From a checkpoint of a small model that answers yes/no questions on an image's attributes.
Model: 64-pixel images, encoder arch coatnet, encoder norm layernorm, encoder activation silu, encoder depths [3, 6, 6], encoder widths [48, 96, 192], fusion encoder width 256, fusion encoder norm layernorm, fusion encoder moe soft, fusion encoder num experts 16.
Training: muon at rate 0.034, 7200 steps, batches of 64.
Data: trained on aerial photos of the United States (SatlasPretrain), 2.3 epochs.
Rows from block 4 of the fusion encoder, named by matrix and row number. Rows with one number belong to one attention dimension. Each number is 200 + 20 x the weight over the matrix's rms, rounded and kept within 0 to 999. All counts start at 0.
# v: attention query, key and value (stacked) (fusion_encoder.blocks.4.attn.qkv.weight, 768x256, the v third), inputs 64-127
# proj: attention output (fusion_encoder.blocks.4.attn.proj.weight, 256x256, transposed), outputs 64-127
v.91,189,220,206,182,202,205,217,178,206,180,211,201,201,202,197,204,201,214,202,223,182,242,170,214,206,220,222,192,216,215,205,193,211,185,223,185,213,174,171,212,219,182,195,206,222,206,200,178,204,218,207,198,213,188,204,176,191,163,191,203,173,190,162,201
v.92,197,198,201,240,173,193,191,172,170,193,225,230,181,233,207,213,183,174,201,200,196,243,163,231,214,201,217,164,203,205,179,180,207,200,173,191,201,196,211,178,179,204,188,181,197,200,192,199,204,197,223,188,224,195,219,226,194,181,225,198,217,171,162,227
v.93,217,187,185,198,188,213,173,224,193,219,200,192,208,182,199,189,202,199,174,186,176,192,172,199,168,215,216,213,222,210,194,188,180,200,219,210,206,165,187,257,204,220,198,187,225,169,217,178,188,221,204,213,210,187,177,204,221,225,186,218,182,172,208,191
v.94,187,230,189,218,176,196,194,228,182,162,214,191,192,225,230,181,226,203,188,221,190,217,195,220,208,211,216,199,230,187,195,166,200,198,191,185,226,195,182,187,183,184,203,152,227,215,213,196,188,174,236,196,189,211,208,213,182,198,220,201,179,212,184,205
v.95,213,184,183,219,185,205,212,187,221,213,161,198,177,234,216,243,206,188,236,183,177,217,200,216,203,219,169,209,198,149,210,163,193,182,172,194,222,219,182,201,173,183,206,189,190,229,195,211,199,199,219,189,228,185,215,219,168,188,206,169,207,186,177,225
v.96,197,185,167,216,203,210,240,195,231,189,190,239,199,194,191,195,223,184,203,222,206,192,191,206,172,199,198,222,181,182,169,220,205,221,194,207,205,192,200,217,227,216,238,213,209,191,192,193,217,196,214,223,222,227,236,248,189,226,208,224,208,214,217,209
v.97,195,218,220,190,195,202,181,214,194,233,205,200,210,213,212,209,195,205,191,225,192,244,221,191,195,206,192,193,195,188,207,206,212,187,195,204,210,183,195,182,203,209,178,188,197,200,205,198,191,225,192,192,205,214,212,199,213,196,199,183,199,210,184,179
v.98,217,207,181,201,188,203,214,198,208,205,209,201,179,205,205,195,213,194,206,204,194,235,208,208,197,194,200,200,189,184,205,178,216,213,184,178,190,186,194,193,183,212,206,207,186,206,196,203,202,187,227,188,207,182,203,201,199,202,190,186,209,202,189,211
v.99,197,202,171,225,189,221,182,223,195,210,214,207,205,214,198,211,167,196,218,201,211,213,191,213,174,207,204,200,216,226,216,206,198,176,195,173,210,211,176,206,186,204,176,197,205,190,246,202,193,158,186,177,190,194,209,192,207,239,169,190,203,182,212,210
v.100,210,235,206,195,168,200,187,199,175,213,208,224,213,246,195,172,199,218,211,239,169,225,202,216,203,193,214,183,218,204,243,176,212,180,219,196,210,193,220,212,205,208,191,188,178,204,231,174,202,211,181,190,178,176,203,170,203,193,215,221,162,232,169,186
v.101,204,206,219,216,206,207,220,216,189,205,198,209,190,174,190,177,206,219,210,189,208,181,229,213,195,244,180,220,193,200,204,170,171,165,199,176,190,173,191,182,195,198,226,213,180,227,171,192,210,219,214,209,207,213,173,215,217,176,198,240,188,174,186,191
v.102,218,207,191,199,182,178,193,202,191,203,200,199,194,232,184,210,205,183,207,200,184,183,195,209,190,192,212,204,220,199,181,188,206,188,234,212,242,194,183,193,194,219,191,200,199,194,221,194,201,219,212,211,210,191,207,195,197,202,216,225,186,236,183,212
v.103,190,202,211,202,216,209,213,177,199,193,204,196,219,159,180,190,208,176,175,205,216,198,173,195,203,191,219,178,202,220,188,222,183,208,202,211,201,202,209,210,245,188,192,218,190,192,204,194,229,211,212,208,210,208,202,220,198,190,219,207,194,226,197,198
v.104,210,201,172,172,192,213,196,204,209,229,219,197,198,206,199,195,194,221,203,178,195,218,195,242,179,174,184,218,217,199,185,216,179,242,183,179,201,181,188,228,201,190,181,171,174,187,244,199,200,211,214,191,198,165,199,185,185,239,180,207,207,211,193,206
v.105,208,181,190,211,192,187,213,225,203,200,173,194,173,224,189,196,205,199,221,166,219,186,199,217,212,206,207,205,219,207,198,150,186,183,213,200,221,210,191,196,162,219,219,207,206,195,211,205,222,200,209,194,199,197,186,202,220,184,205,203,193,194,188,223
v.106,215,225,242,188,194,201,211,181,187,201,224,196,235,182,221,180,136,209,200,225,215,226,194,171,189,199,211,173,202,198,209,258,218,219,216,209,195,199,237,177,218,179,182,212,195,180,198,190,198,241,197,180,212,214,217,212,167,202,184,180,174,225,190,191
v.107,200,214,217,217,211,186,190,182,199,192,202,223,218,209,193,203,166,181,223,205,212,206,183,201,192,180,192,188,199,204,188,235,219,194,194,213,192,222,237,209,227,186,213,200,231,180,206,196,193,205,194,208,202,204,224,197,188,205,206,200,194,202,211,197
v.108,235,204,193,210,171,185,189,188,198,200,211,183,222,191,219,178,152,184,211,204,207,197,209,196,173,209,214,184,218,203,188,222,214,196,222,202,213,177,204,185,195,191,212,220,209,185,205,202,189,202,208,210,195,198,183,211,169,210,180,213,175,221,197,208
v.109,222,202,188,190,213,208,220,205,213,203,204,191,196,179,220,217,174,204,205,177,216,229,204,187,181,208,206,208,195,192,203,215,211,210,187,208,221,214,217,184,190,188,224,214,214,192,173,231,178,206,206,225,240,192,200,220,171,189,190,206,197,195,206,201
v.110,200,200,202,184,189,204,178,202,189,194,192,179,206,200,189,208,228,198,185,210,191,215,194,184,215,213,232,185,204,218,233,188,198,179,216,200,219,212,199,202,204,200,205,223,213,216,203,191,213,192,169,198,191,204,177,182,206,178,207,171,176,198,190,193
v.111,186,199,189,189,204,198,194,211,211,200,186,198,205,198,188,220,231,198,180,189,200,208,168,179,205,179,206,199,191,203,201,200,213,211,200,209,218,215,205,204,205,211,194,198,214,207,206,207,202,194,211,202,210,200,200,182,205,212,186,175,213,199,203,224
v.112,210,213,174,198,197,212,191,194,200,204,177,202,169,208,209,234,212,184,199,184,199,228,204,202,207,168,190,195,195,188,195,191,221,193,173,193,195,202,191,189,193,215,199,200,222,194,210,209,181,175,199,188,205,187,230,187,212,205,191,176,226,214,223,212
v.113,195,187,246,189,219,190,220,193,198,187,198,181,197,157,192,171,188,186,184,181,218,177,180,171,223,218,212,188,210,208,181,226,173,229,210,230,212,209,219,187,246,182,210,208,190,203,168,206,225,232,220,223,211,220,179,226,183,169,217,212,180,194,190,201
v.114,219,203,172,199,181,214,199,184,198,197,203,226,191,198,184,203,210,204,202,205,188,217,203,228,177,208,205,224,213,204,201,211,201,201,201,167,217,190,189,204,208,204,223,201,205,199,213,197,202,190,217,206,210,184,221,188,197,211,207,228,174,211,210,196
v.115,195,212,194,180,228,195,241,178,216,194,195,212,204,152,187,215,211,192,176,204,200,220,165,184,207,181,219,202,194,198,198,202,200,242,198,219,221,212,211,201,250,199,193,200,182,200,178,213,211,212,222,218,236,192,232,210,188,189,215,203,200,226,205,199
v.116,189,195,170,190,194,212,169,205,201,200,216,196,208,225,190,215,235,199,205,185,187,216,181,226,193,175,181,203,163,190,182,217,231,208,172,185,184,204,198,221,205,208,208,196,192,204,238,183,185,175,210,208,196,196,206,183,192,240,181,206,230,211,199,215
v.117,193,187,229,220,219,185,226,188,209,183,186,211,208,191,190,186,223,179,198,207,233,205,196,180,227,209,198,198,171,185,186,199,200,209,197,220,182,210,230,183,204,210,240,226,216,196,165,207,222,218,200,215,201,230,204,232,208,174,216,174,206,185,202,200
v.118,206,191,199,209,195,182,216,182,213,190,209,213,188,185,221,196,216,197,225,211,180,205,224,193,211,217,198,201,174,169,187,179,225,214,194,193,192,193,202,180,178,213,215,197,206,216,163,205,187,196,219,205,211,204,205,216,196,181,223,191,206,195,202,186
v.119,223,211,172,210,199,196,213,200,199,199,197,197,174,216,186,218,210,203,225,171,201,210,206,229,207,191,197,229,206,194,201,163,203,200,203,181,203,209,201,198,195,211,231,220,191,211,196,214,195,199,205,211,207,174,192,184,188,193,207,218,200,196,200,220
v.120,203,174,186,187,186,199,205,220,200,202,192,199,182,200,200,196,218,238,208,177,182,149,224,232,197,230,196,228,215,195,201,169,167,192,220,190,222,184,174,199,164,211,213,189,185,221,197,181,206,190,199,197,196,193,184,209,208,193,212,236,192,210,192,198
v.121,193,204,248,195,218,200,210,190,196,200,216,211,204,182,217,174,157,206,187,235,195,201,222,167,198,220,194,192,189,187,201,228,205,211,198,218,178,188,213,178,220,182,186,182,185,193,178,195,199,229,197,196,209,223,209,223,197,192,193,196,199,198,197,175
v.122,194,223,216,208,200,204,204,226,191,229,207,208,192,216,189,199,168,196,209,202,192,213,190,188,210,208,204,195,217,206,216,155,196,184,217,218,234,211,208,181,204,211,172,180,186,192,213,206,207,211,189,196,205,196,211,201,216,181,215,213,189,189,181,195
v.123,184,188,224,201,210,193,200,192,201,190,213,199,223,186,187,194,207,194,199,209,201,180,181,188,220,217,214,201,202,207,188,227,191,215,216,209,212,218,215,202,227,192,204,207,192,199,192,200,209,219,193,212,204,217,190,205,187,189,222,197,187,193,197,186
v.124,192,181,192,226,198,196,207,217,205,203,176,219,190,214,184,187,220,195,193,195,215,170,191,202,207,207,201,203,201,203,210,151,181,174,212,203,207,201,189,207,193,210,218,194,213,209,201,195,225,187,204,207,190,200,189,211,226,200,200,207,207,185,200,223
v.125,212,200,196,211,190,190,223,184,226,205,217,199,224,146,214,197,196,195,192,203,205,231,186,173,185,208,215,170,182,190,207,190,224,218,203,205,211,199,224,184,200,191,209,221,224,204,147,213,195,196,223,209,230,197,199,222,182,178,186,181,178,201,197,195
v.126,192,192,198,214,231,197,236,179,211,158,202,194,192,169,214,201,185,191,221,206,205,161,197,196,210,195,193,208,188,210,188,218,176,221,197,205,144,211,206,216,211,186,207,221,207,209,155,198,202,184,197,203,190,210,202,213,183,204,206,223,201,177,226,192
v.127,198,227,243,208,190,179,213,172,198,211,211,228,232,197,206,161,168,190,197,237,210,211,214,172,202,206,188,182,195,200,196,217,213,210,184,219,187,188,245,194,219,185,185,190,207,178,183,209,198,241,194,188,193,228,206,211,197,176,204,179,182,192,197,184
v.128,207,240,222,180,204,181,197,234,174,229,192,210,208,192,178,207,198,181,187,201,190,203,198,190,168,198,206,212,194,219,216,177,168,156,192,168,218,196,211,201,232,216,188,229,198,176,223,174,143,214,227,208,237,160,171,207,230,183,222,166,159,224,207,203
v.129,230,207,165,228,180,231,219,170,171,217,226,213,211,197,208,170,216,200,190,190,160,204,214,190,198,172,192,216,192,154,185,217,168,208,198,201,194,185,197,199,201,172,212,199,175,162,153,242,230,183,213,202,212,175,222,216,199,180,178,261,218,192,186,204
v.130,214,170,185,232,207,222,210,237,209,199,195,167,195,197,220,182,240,188,211,207,196,223,242,202,274,184,143,179,177,212,204,235,206,232,192,227,211,190,218,202,182,161,183,190,231,208,199,215,223,153,177,206,185,225,206,197,194,180,191,278,204,215,186,177
v.131,204,182,201,221,221,179,206,222,184,199,182,213,158,188,211,183,187,210,190,166,174,162,197,188,194,208,151,217,236,145,209,213,200,187,226,156,207,190,170,192,219,215,187,210,184,216,191,181,246,225,217,182,156,169,217,204,202,175,177,198,234,221,188,200
v.132,240,204,212,208,217,195,159,188,230,213,155,203,182,162,188,216,222,216,214,184,210,207,206,197,205,211,198,179,210,225,241,232,197,183,194,194,152,192,187,212,203,177,178,230,191,212,257,179,221,201,190,193,147,194,180,177,203,204,161,199,203,207,211,175
v.133,214,190,218,191,166,207,195,249,197,207,197,216,199,193,184,197,220,221,183,215,208,204,217,180,189,197,193,201,224,200,206,202,209,189,211,170,225,204,192,180,219,205,218,216,214,200,232,198,193,213,206,196,195,177,171,191,207,206,191,196,193,200,218,187
v.134,176,177,173,203,217,192,220,184,214,183,207,207,188,208,205,195,174,173,188,179,215,176,176,189,187,207,206,216,193,197,208,181,203,200,200,185,180,211,205,212,183,196,200,195,190,211,168,190,234,233,226,188,184,195,209,200,196,227,224,176,207,211,211,226
v.135,172,219,235,200,215,199,196,197,198,210,206,198,202,229,216,193,180,214,218,196,228,192,195,212,213,198,213,181,198,198,168,184,188,165,217,216,163,223,177,182,191,216,190,184,226,195,179,208,218,177,204,201,214,203,213,227,230,155,231,208,199,190,194,212
v.136,206,160,172,244,159,251,181,197,208,181,213,176,199,170,203,168,218,202,172,165,194,193,209,175,248,160,164,210,202,168,201,241,211,208,196,200,190,193,211,219,189,172,219,189,206,186,190,219,269,200,168,193,153,189,196,171,184,213,178,268,241,219,198,185
v.137,172,215,208,219,223,184,201,201,216,220,160,207,209,216,214,196,200,197,199,195,222,206,200,189,232,192,210,185,193,192,176,194,215,203,197,198,170,204,181,204,172,191,194,200,222,201,189,206,227,181,203,173,192,227,235,197,217,191,208,181,217,192,212,209
v.138,177,199,191,208,218,189,215,197,219,197,175,220,198,193,203,218,196,167,182,208,201,210,205,207,188,198,218,213,202,187,214,164,206,209,173,199,202,194,196,207,211,206,204,198,167,217,201,210,195,202,190,196,207,224,226,205,197,213,206,170,201,200,198,202
v.139,246,198,173,203,188,214,200,200,200,188,245,193,197,205,180,185,194,219,224,196,194,198,170,194,174,207,223,198,206,211,217,181,164,183,205,224,205,205,211,194,190,206,205,199,218,195,191,199,191,223,232,226,205,177,145,217,194,207,207,208,183,202,215,216
v.140,231,202,183,213,158,226,182,194,170,196,231,193,199,199,194,179,214,228,183,177,175,196,195,185,202,190,196,215,201,163,195,224,188,206,196,207,207,192,212,202,186,204,217,209,198,175,188,209,212,193,205,197,196,182,181,213,199,201,177,229,218,191,196,199
v.141,183,156,141,210,214,205,149,165,213,171,198,162,186,177,214,190,207,189,161,152,211,174,185,191,218,199,181,250,178,187,202,254,215,236,193,196,167,179,216,254,175,200,198,192,166,200,182,178,248,214,194,189,157,210,210,167,198,255,191,202,247,225,188,207
v.142,216,203,187,192,184,183,210,169,220,199,232,227,162,178,186,218,192,203,199,204,190,213,184,225,143,217,221,220,199,196,229,150,193,182,176,237,197,187,211,184,196,220,209,222,149,230,199,213,188,223,211,220,215,187,178,220,189,218,193,171,209,176,196,203
proj.91,242,186,202,207,222,175,192,205,193,238,182,197,190,168,230,201,209,206,212,139,221,135,208,187,195,220,197,243,212,172,194,214,209,203,206,202,204,206,216,174,190,219,218,202,186,192,208,232,210,205,195,196,182,184,209,200,220,228,203,180,235,195,192,201
proj.92,212,208,192,202,206,199,178,202,222,215,181,175,198,176,187,204,209,250,217,205,208,176,213,210,187,218,168,230,188,208,221,236,180,198,226,207,170,241,193,216,220,202,212,205,164,223,215,202,166,227,194,225,216,207,201,170,210,189,190,179,181,201,176,194
proj.93,185,215,220,156,218,170,221,182,206,203,182,202,206,210,206,210,196,158,195,218,205,200,210,227,244,177,188,197,193,186,187,210,215,195,178,203,218,189,178,176,159,171,197,194,186,235,198,195,235,194,216,179,174,204,203,188,176,199,204,215,218,203,178,210
proj.94,231,177,186,199,224,210,223,138,193,196,172,210,177,212,202,232,185,199,211,179,212,171,213,218,219,225,180,178,206,235,180,226,190,197,198,222,185,210,173,190,209,203,205,189,161,192,186,190,212,221,189,219,199,165,225,189,224,214,168,218,245,188,181,223
proj.95,189,209,181,178,230,197,188,201,184,172,186,192,230,161,222,189,224,199,174,194,189,195,192,207,240,185,219,181,186,219,206,207,209,214,235,231,173,198,228,201,229,220,186,227,192,192,205,157,222,210,194,238,166,218,197,197,210,195,199,193,186,193,225,197
proj.96,183,211,194,157,199,186,208,222,181,229,203,198,204,193,215,214,164,184,214,160,219,210,187,254,220,211,225,171,215,190,217,227,188,200,191,207,177,190,209,199,171,198,188,202,208,205,228,184,208,152,214,195,196,154,213,205,191,199,220,158,190,208,216,207
proj.97,204,184,205,205,181,218,184,213,206,181,178,214,195,171,187,180,197,221,213,182,217,194,191,202,194,194,206,193,195,213,193,185,170,189,195,187,192,200,191,215,215,204,201,215,184,207,190,197,202,198,190,186,191,195,180,214,199,190,215,222,211,199,184,209
proj.98,195,193,201,185,213,192,202,202,193,198,195,198,203,195,203,215,171,194,190,213,196,170,184,191,189,201,207,195,193,213,215,205,203,208,213,222,213,212,202,213,200,194,200,193,218,206,184,188,206,195,200,213,210,213,218,205,204,209,196,191,197,211,218,179
proj.99,224,169,222,187,211,188,206,193,225,196,195,183,198,164,199,174,221,218,197,191,200,202,206,216,222,196,209,193,195,178,200,198,204,212,192,217,214,189,211,198,219,219,210,192,203,220,162,224,215,215,230,204,207,189,170,203,198,182,206,173,230,221,199,204
proj.100,176,161,225,214,189,224,194,221,218,188,208,165,188,140,183,190,203,219,224,195,231,215,200,199,197,182,194,189,171,216,184,203,189,180,182,176,226,179,178,199,186,219,185,199,186,214,159,200,210,205,190,213,184,219,167,213,219,178,199,210,238,157,187,231
proj.101,196,206,210,203,195,186,186,212,182,205,223,184,217,216,196,198,198,177,199,208,193,211,185,170,187,195,204,190,225,196,221,207,228,225,208,213,210,226,209,202,204,191,208,198,210,197,210,182,193,218,196,192,171,200,214,217,179,178,192,195,202,179,198,191
proj.102,181,172,223,206,200,197,199,219,204,198,195,195,192,171,195,194,189,225,202,206,209,214,213,220,203,202,185,197,188,206,211,216,182,184,179,191,175,191,212,207,208,184,196,194,199,219,179,206,193,188,171,219,189,198,175,205,222,211,209,192,214,175,204,214
proj.103,205,189,181,193,210,190,203,212,220,204,188,194,178,233,219,223,199,231,223,204,186,191,203,204,187,191,182,199,185,179,232,188,215,211,180,176,205,205,183,217,164,203,199,183,212,209,209,204,179,191,190,185,207,188,200,192,185,227,189,209,202,175,191,205
proj.104,208,197,205,177,207,181,199,211,198,198,190,205,183,191,191,210,221,218,181,208,209,191,205,214,192,208,213,182,190,214,232,200,219,199,202,226,234,209,224,200,194,204,211,190,205,238,188,203,186,172,207,202,224,185,205,188,202,192,216,155,224,198,184,219
proj.105,203,187,215,198,204,173,218,190,213,189,217,174,219,196,205,203,179,193,182,235,176,203,214,194,200,204,185,211,194,207,206,228,218,213,214,200,196,202,211,202,224,181,198,192,213,222,176,215,187,209,188,248,204,215,200,198,195,216,181,202,193,193,228,183
proj.106,163,195,202,202,211,216,185,220,198,214,193,227,164,203,203,227,264,172,213,193,201,197,217,205,179,180,192,227,186,211,237,148,192,156,147,187,202,203,157,209,171,216,190,176,186,201,192,214,196,181,192,183,174,213,170,202,208,199,220,231,228,190,196,191
proj.107,179,204,196,192,184,196,201,201,208,193,218,198,202,194,217,209,217,201,208,187,197,228,214,210,223,210,212,210,220,195,201,191,193,180,185,186,192,190,182,185,171,213,194,201,174,195,212,190,189,181,222,206,182,208,187,194,194,178,207,212,205,204,215,218
proj.108,152,188,214,221,209,200,215,201,186,187,211,217,177,204,195,218,220,176,212,217,196,196,197,206,202,177,198,222,183,223,242,178,178,172,160,191,186,200,190,192,198,178,180,175,204,205,174,231,216,212,192,185,176,218,174,182,209,189,225,198,254,195,208,196
proj.109,186,222,195,192,213,161,201,182,180,183,199,222,216,219,201,226,196,130,190,214,180,179,216,208,208,222,209,234,218,202,184,191,204,187,192,205,164,200,210,199,212,202,187,188,200,193,218,176,201,184,214,192,187,228,216,189,198,184,215,185,193,225,220,185
proj.110,226,199,206,241,217,199,220,192,233,200,169,186,201,205,216,181,181,195,213,209,178,175,217,177,206,191,174,211,177,188,156,171,187,199,194,187,204,202,182,189,211,200,193,202,201,210,195,212,206,248,196,199,209,225,191,210,200,206,178,240,183,184,190,194
proj.111,231,203,189,206,210,190,209,182,221,196,190,201,211,204,230,193,172,198,209,209,186,196,224,210,207,229,198,215,205,197,174,179,207,205,205,196,193,192,200,201,201,202,200,217,202,202,205,189,192,186,211,211,226,207,206,210,201,214,201,207,177,213,205,191
proj.112,212,190,203,210,189,185,207,174,224,186,190,196,201,187,203,180,166,220,191,201,199,201,189,191,201,212,219,214,193,206,183,212,188,202,248,210,181,192,214,206,220,190,220,226,197,204,190,183,216,191,203,197,203,218,191,204,211,201,197,206,190,225,216,184
proj.113,186,227,182,216,219,186,205,198,188,206,202,222,207,279,214,242,221,171,189,249,176,177,212,181,175,190,157,228,181,201,214,179,219,190,176,180,175,199,186,208,175,190,201,191,208,192,238,216,168,204,172,204,204,191,215,192,186,238,184,218,173,187,195,195
proj.114,193,203,225,204,216,165,210,208,203,207,188,175,196,201,202,200,174,197,219,189,212,189,210,203,229,199,206,190,194,199,195,206,197,202,207,229,194,195,227,193,207,200,208,201,193,223,195,186,206,187,202,205,185,199,177,210,194,182,201,170,217,189,206,219
proj.115,200,201,181,189,217,199,184,200,188,203,190,209,195,240,215,224,188,190,206,211,194,168,214,209,193,223,183,209,196,180,196,207,217,202,202,189,182,182,204,225,174,219,196,198,198,188,229,174,182,167,196,189,214,193,210,200,193,232,202,193,190,199,199,209
proj.116,221,212,169,182,193,185,223,219,222,206,188,206,197,181,214,192,175,225,210,158,216,221,200,208,202,225,234,169,240,210,201,173,190,219,204,216,234,231,191,177,163,195,207,200,205,207,199,177,202,175,229,178,241,179,222,201,211,169,212,177,192,208,193,205
proj.117,197,226,168,190,187,201,195,196,192,202,208,186,215,247,233,222,176,190,191,205,182,185,206,188,197,204,194,210,218,191,204,195,203,203,208,193,187,209,169,202,180,188,195,208,208,191,240,172,173,195,204,204,209,198,223,203,170,212,182,226,153,209,217,173
proj.118,189,225,196,188,214,206,189,206,160,198,209,213,211,229,195,225,174,161,181,207,214,186,195,189,195,206,200,206,223,215,205,212,179,200,203,212,185,212,217,203,214,191,207,192,192,170,218,185,201,205,190,215,193,211,230,202,200,202,194,207,185,208,215,180
proj.119,195,208,203,198,198,180,191,189,191,192,204,181,216,198,210,199,185,187,169,216,182,174,202,187,207,219,202,200,207,193,180,230,221,212,234,226,193,199,219,195,203,195,204,196,217,214,199,167,195,203,203,218,210,225,220,216,206,190,183,178,180,214,211,191
proj.120,202,208,225,206,198,192,201,206,184,207,206,186,204,190,167,183,200,176,188,205,218,218,195,197,196,194,203,193,203,207,198,224,215,212,215,226,201,204,237,194,241,187,211,200,192,197,188,221,207,225,169,201,184,193,191,200,208,186,196,176,222,172,196,212
proj.121,176,215,194,197,193,221,185,219,178,211,204,232,198,209,185,215,241,188,202,197,215,200,182,201,180,177,195,199,206,212,224,176,181,171,169,190,191,199,176,215,186,209,191,199,197,180,217,205,195,191,202,180,174,182,193,199,197,205,210,220,196,203,189,202
proj.122,202,172,218,200,199,206,172,195,210,174,213,190,219,171,191,200,222,214,178,235,212,185,205,203,184,208,174,202,187,191,187,212,203,182,188,181,185,177,195,231,209,217,197,201,192,209,180,203,182,205,188,235,178,217,180,212,208,203,191,205,201,199,194,206
proj.123,207,219,189,201,210,197,196,207,195,204,195,198,199,236,213,211,209,194,197,203,195,199,224,201,205,196,175,205,201,186,194,180,208,193,178,190,188,198,189,193,183,205,195,190,195,197,229,208,177,203,202,209,210,190,208,203,190,205,193,210,179,188,188,213
proj.124,222,189,206,194,194,198,213,186,205,192,214,166,232,189,211,184,173,213,200,223,181,210,198,213,201,208,197,191,194,191,192,229,206,215,217,207,200,184,208,205,208,203,191,215,207,208,196,207,201,215,198,213,197,200,198,198,194,220,181,191,184,188,207,199
proj.125,192,208,190,203,231,191,196,182,170,172,195,222,210,241,215,237,187,122,219,214,169,156,224,190,202,230,197,246,200,199,205,182,196,190,170,193,185,197,193,211,192,214,186,185,188,173,210,194,204,210,198,176,180,240,214,188,185,212,210,224,218,210,216,184
proj.126,182,223,180,192,206,226,194,197,172,236,230,219,195,245,193,212,233,183,187,193,202,188,174,194,202,189,202,187,214,175,217,226,227,210,201,209,221,202,188,195,179,204,209,179,215,157,224,196,205,205,220,184,201,176,232,183,200,210,183,198,196,227,211,189
proj.127,167,185,200,193,189,244,163,211,170,194,221,198,189,210,217,232,222,203,211,198,194,207,208,202,208,172,202,217,185,215,216,199,182,169,177,160,191,199,168,193,185,203,185,207,167,186,218,207,192,188,208,207,174,209,188,205,180,207,230,249,213,182,198,199
proj.128,195,196,163,228,201,212,192,174,199,197,203,175,227,200,244,174,191,202,206,193,182,164,235,205,223,217,205,198,201,170,176,198,221,221,200,221,198,212,191,188,182,181,201,191,196,219,209,216,235,187,180,183,191,198,203,190,167,204,195,234,218,199,218,203
proj.129,212,189,240,205,197,185,184,213,209,208,199,189,189,234,169,221,227,190,231,238,206,209,195,230,177,201,199,178,197,250,237,186,207,182,192,212,215,184,197,225,206,208,186,204,195,199,243,199,173,231,168,189,197,234,178,218,196,214,209,144,189,180,159,159
proj.130,204,200,208,174,177,188,185,192,165,199,223,241,182,226,172,243,262,189,151,240,211,194,181,264,129,193,235,219,203,225,195,186,172,188,209,186,231,177,163,197,206,250,228,192,206,160,184,220,151,217,183,197,250,230,167,211,250,197,203,146,196,133,169,235
proj.131,227,194,230,168,174,171,202,190,218,177,230,194,209,209,178,232,193,195,195,180,276,260,194,213,202,214,241,181,166,228,200,194,223,203,175,233,150,189,229,218,232,210,210,194,182,219,207,201,164,207,164,182,182,224,193,220,190,247,238,213,177,178,193,174
proj.132,180,208,183,172,172,205,226,223,185,163,222,212,206,208,209,202,179,207,179,200,243,180,186,235,201,199,258,206,209,207,178,206,239,238,215,201,248,195,195,220,189,253,230,172,195,212,163,172,173,176,201,228,232,200,200,186,187,197,218,194,193,180,215,215
proj.133,195,215,173,219,225,189,198,178,213,201,169,181,215,162,256,193,179,176,210,167,200,187,194,195,235,215,214,208,192,195,172,175,191,221,190,212,186,206,205,200,181,211,193,184,183,217,182,187,206,146,207,202,185,216,215,195,192,178,230,203,200,207,207,224
proj.134,213,221,233,191,201,186,187,199,186,205,206,195,188,199,175,219,190,206,195,193,195,219,203,182,207,191,185,192,198,195,195,209,209,176,208,211,180,198,227,165,252,193,208,195,198,204,230,201,178,200,189,204,180,207,204,227,193,214,187,214,189,216,198,192
proj.135,235,189,197,180,192,204,186,165,213,180,190,196,179,194,170,215,218,239,222,180,185,198,201,188,190,199,161,211,167,176,242,221,182,213,186,213,185,209,229,226,199,179,191,213,168,184,226,214,169,242,204,186,172,148,196,202,194,236,188,186,211,195,184,211
proj.136,233,204,208,161,204,165,179,205,200,231,198,212,192,204,204,248,202,180,205,228,245,208,175,216,174,230,229,181,203,246,190,167,217,194,207,211,226,195,198,180,208,240,212,188,196,194,200,172,153,173,213,198,227,241,200,239,217,219,240,166,161,176,178,201
proj.137,213,202,224,185,183,222,207,195,204,185,213,193,166,203,187,195,183,223,227,197,184,207,198,236,183,188,184,205,198,205,212,225,183,193,207,202,183,188,216,204,234,206,183,198,179,204,219,202,189,231,201,200,186,172,201,206,189,201,199,227,193,189,186,194
proj.138,183,189,217,191,187,210,219,224,190,201,228,206,191,220,194,175,189,213,206,205,195,210,197,184,186,204,188,193,211,225,195,233,195,197,207,179,187,182,211,200,202,190,199,198,220,200,195,177,226,223,203,184,203,186,189,183,180,205,174,236,209,209,219,178
proj.139,194,205,202,193,206,192,188,191,194,204,175,191,223,195,192,216,215,183,166,208,186,194,221,167,230,182,183,191,200,189,198,207,220,208,221,194,224,225,219,188,201,192,209,208,197,191,212,196,188,166,202,204,197,212,227,182,215,196,182,181,202,208,205,203
proj.140,210,188,209,189,227,184,195,211,217,223,182,192,210,206,196,222,210,169,213,233,206,214,203,191,207,206,200,180,207,238,202,184,205,191,212,203,216,209,197,198,200,199,197,201,204,207,216,206,189,188,183,195,207,234,207,196,201,197,223,184,168,199,197,177
proj.141,226,210,242,180,182,189,220,218,166,217,229,221,200,211,172,232,196,188,207,234,233,257,197,204,175,214,218,162,208,250,183,182,218,147,204,207,206,185,192,152,257,214,226,202,252,229,213,197,176,224,174,192,238,238,190,249,183,210,214,223,134,169,215,152
proj.142,186,180,193,182,212,190,210,241,186,176,199,193,226,224,214,185,177,199,185,217,208,204,182,124,234,215,192,192,234,219,216,228,219,224,213,160,219,214,213,221,176,186,202,190,242,194,199,154,210,175,205,190,193,222,221,149,163,209,169,209,181,254,257,175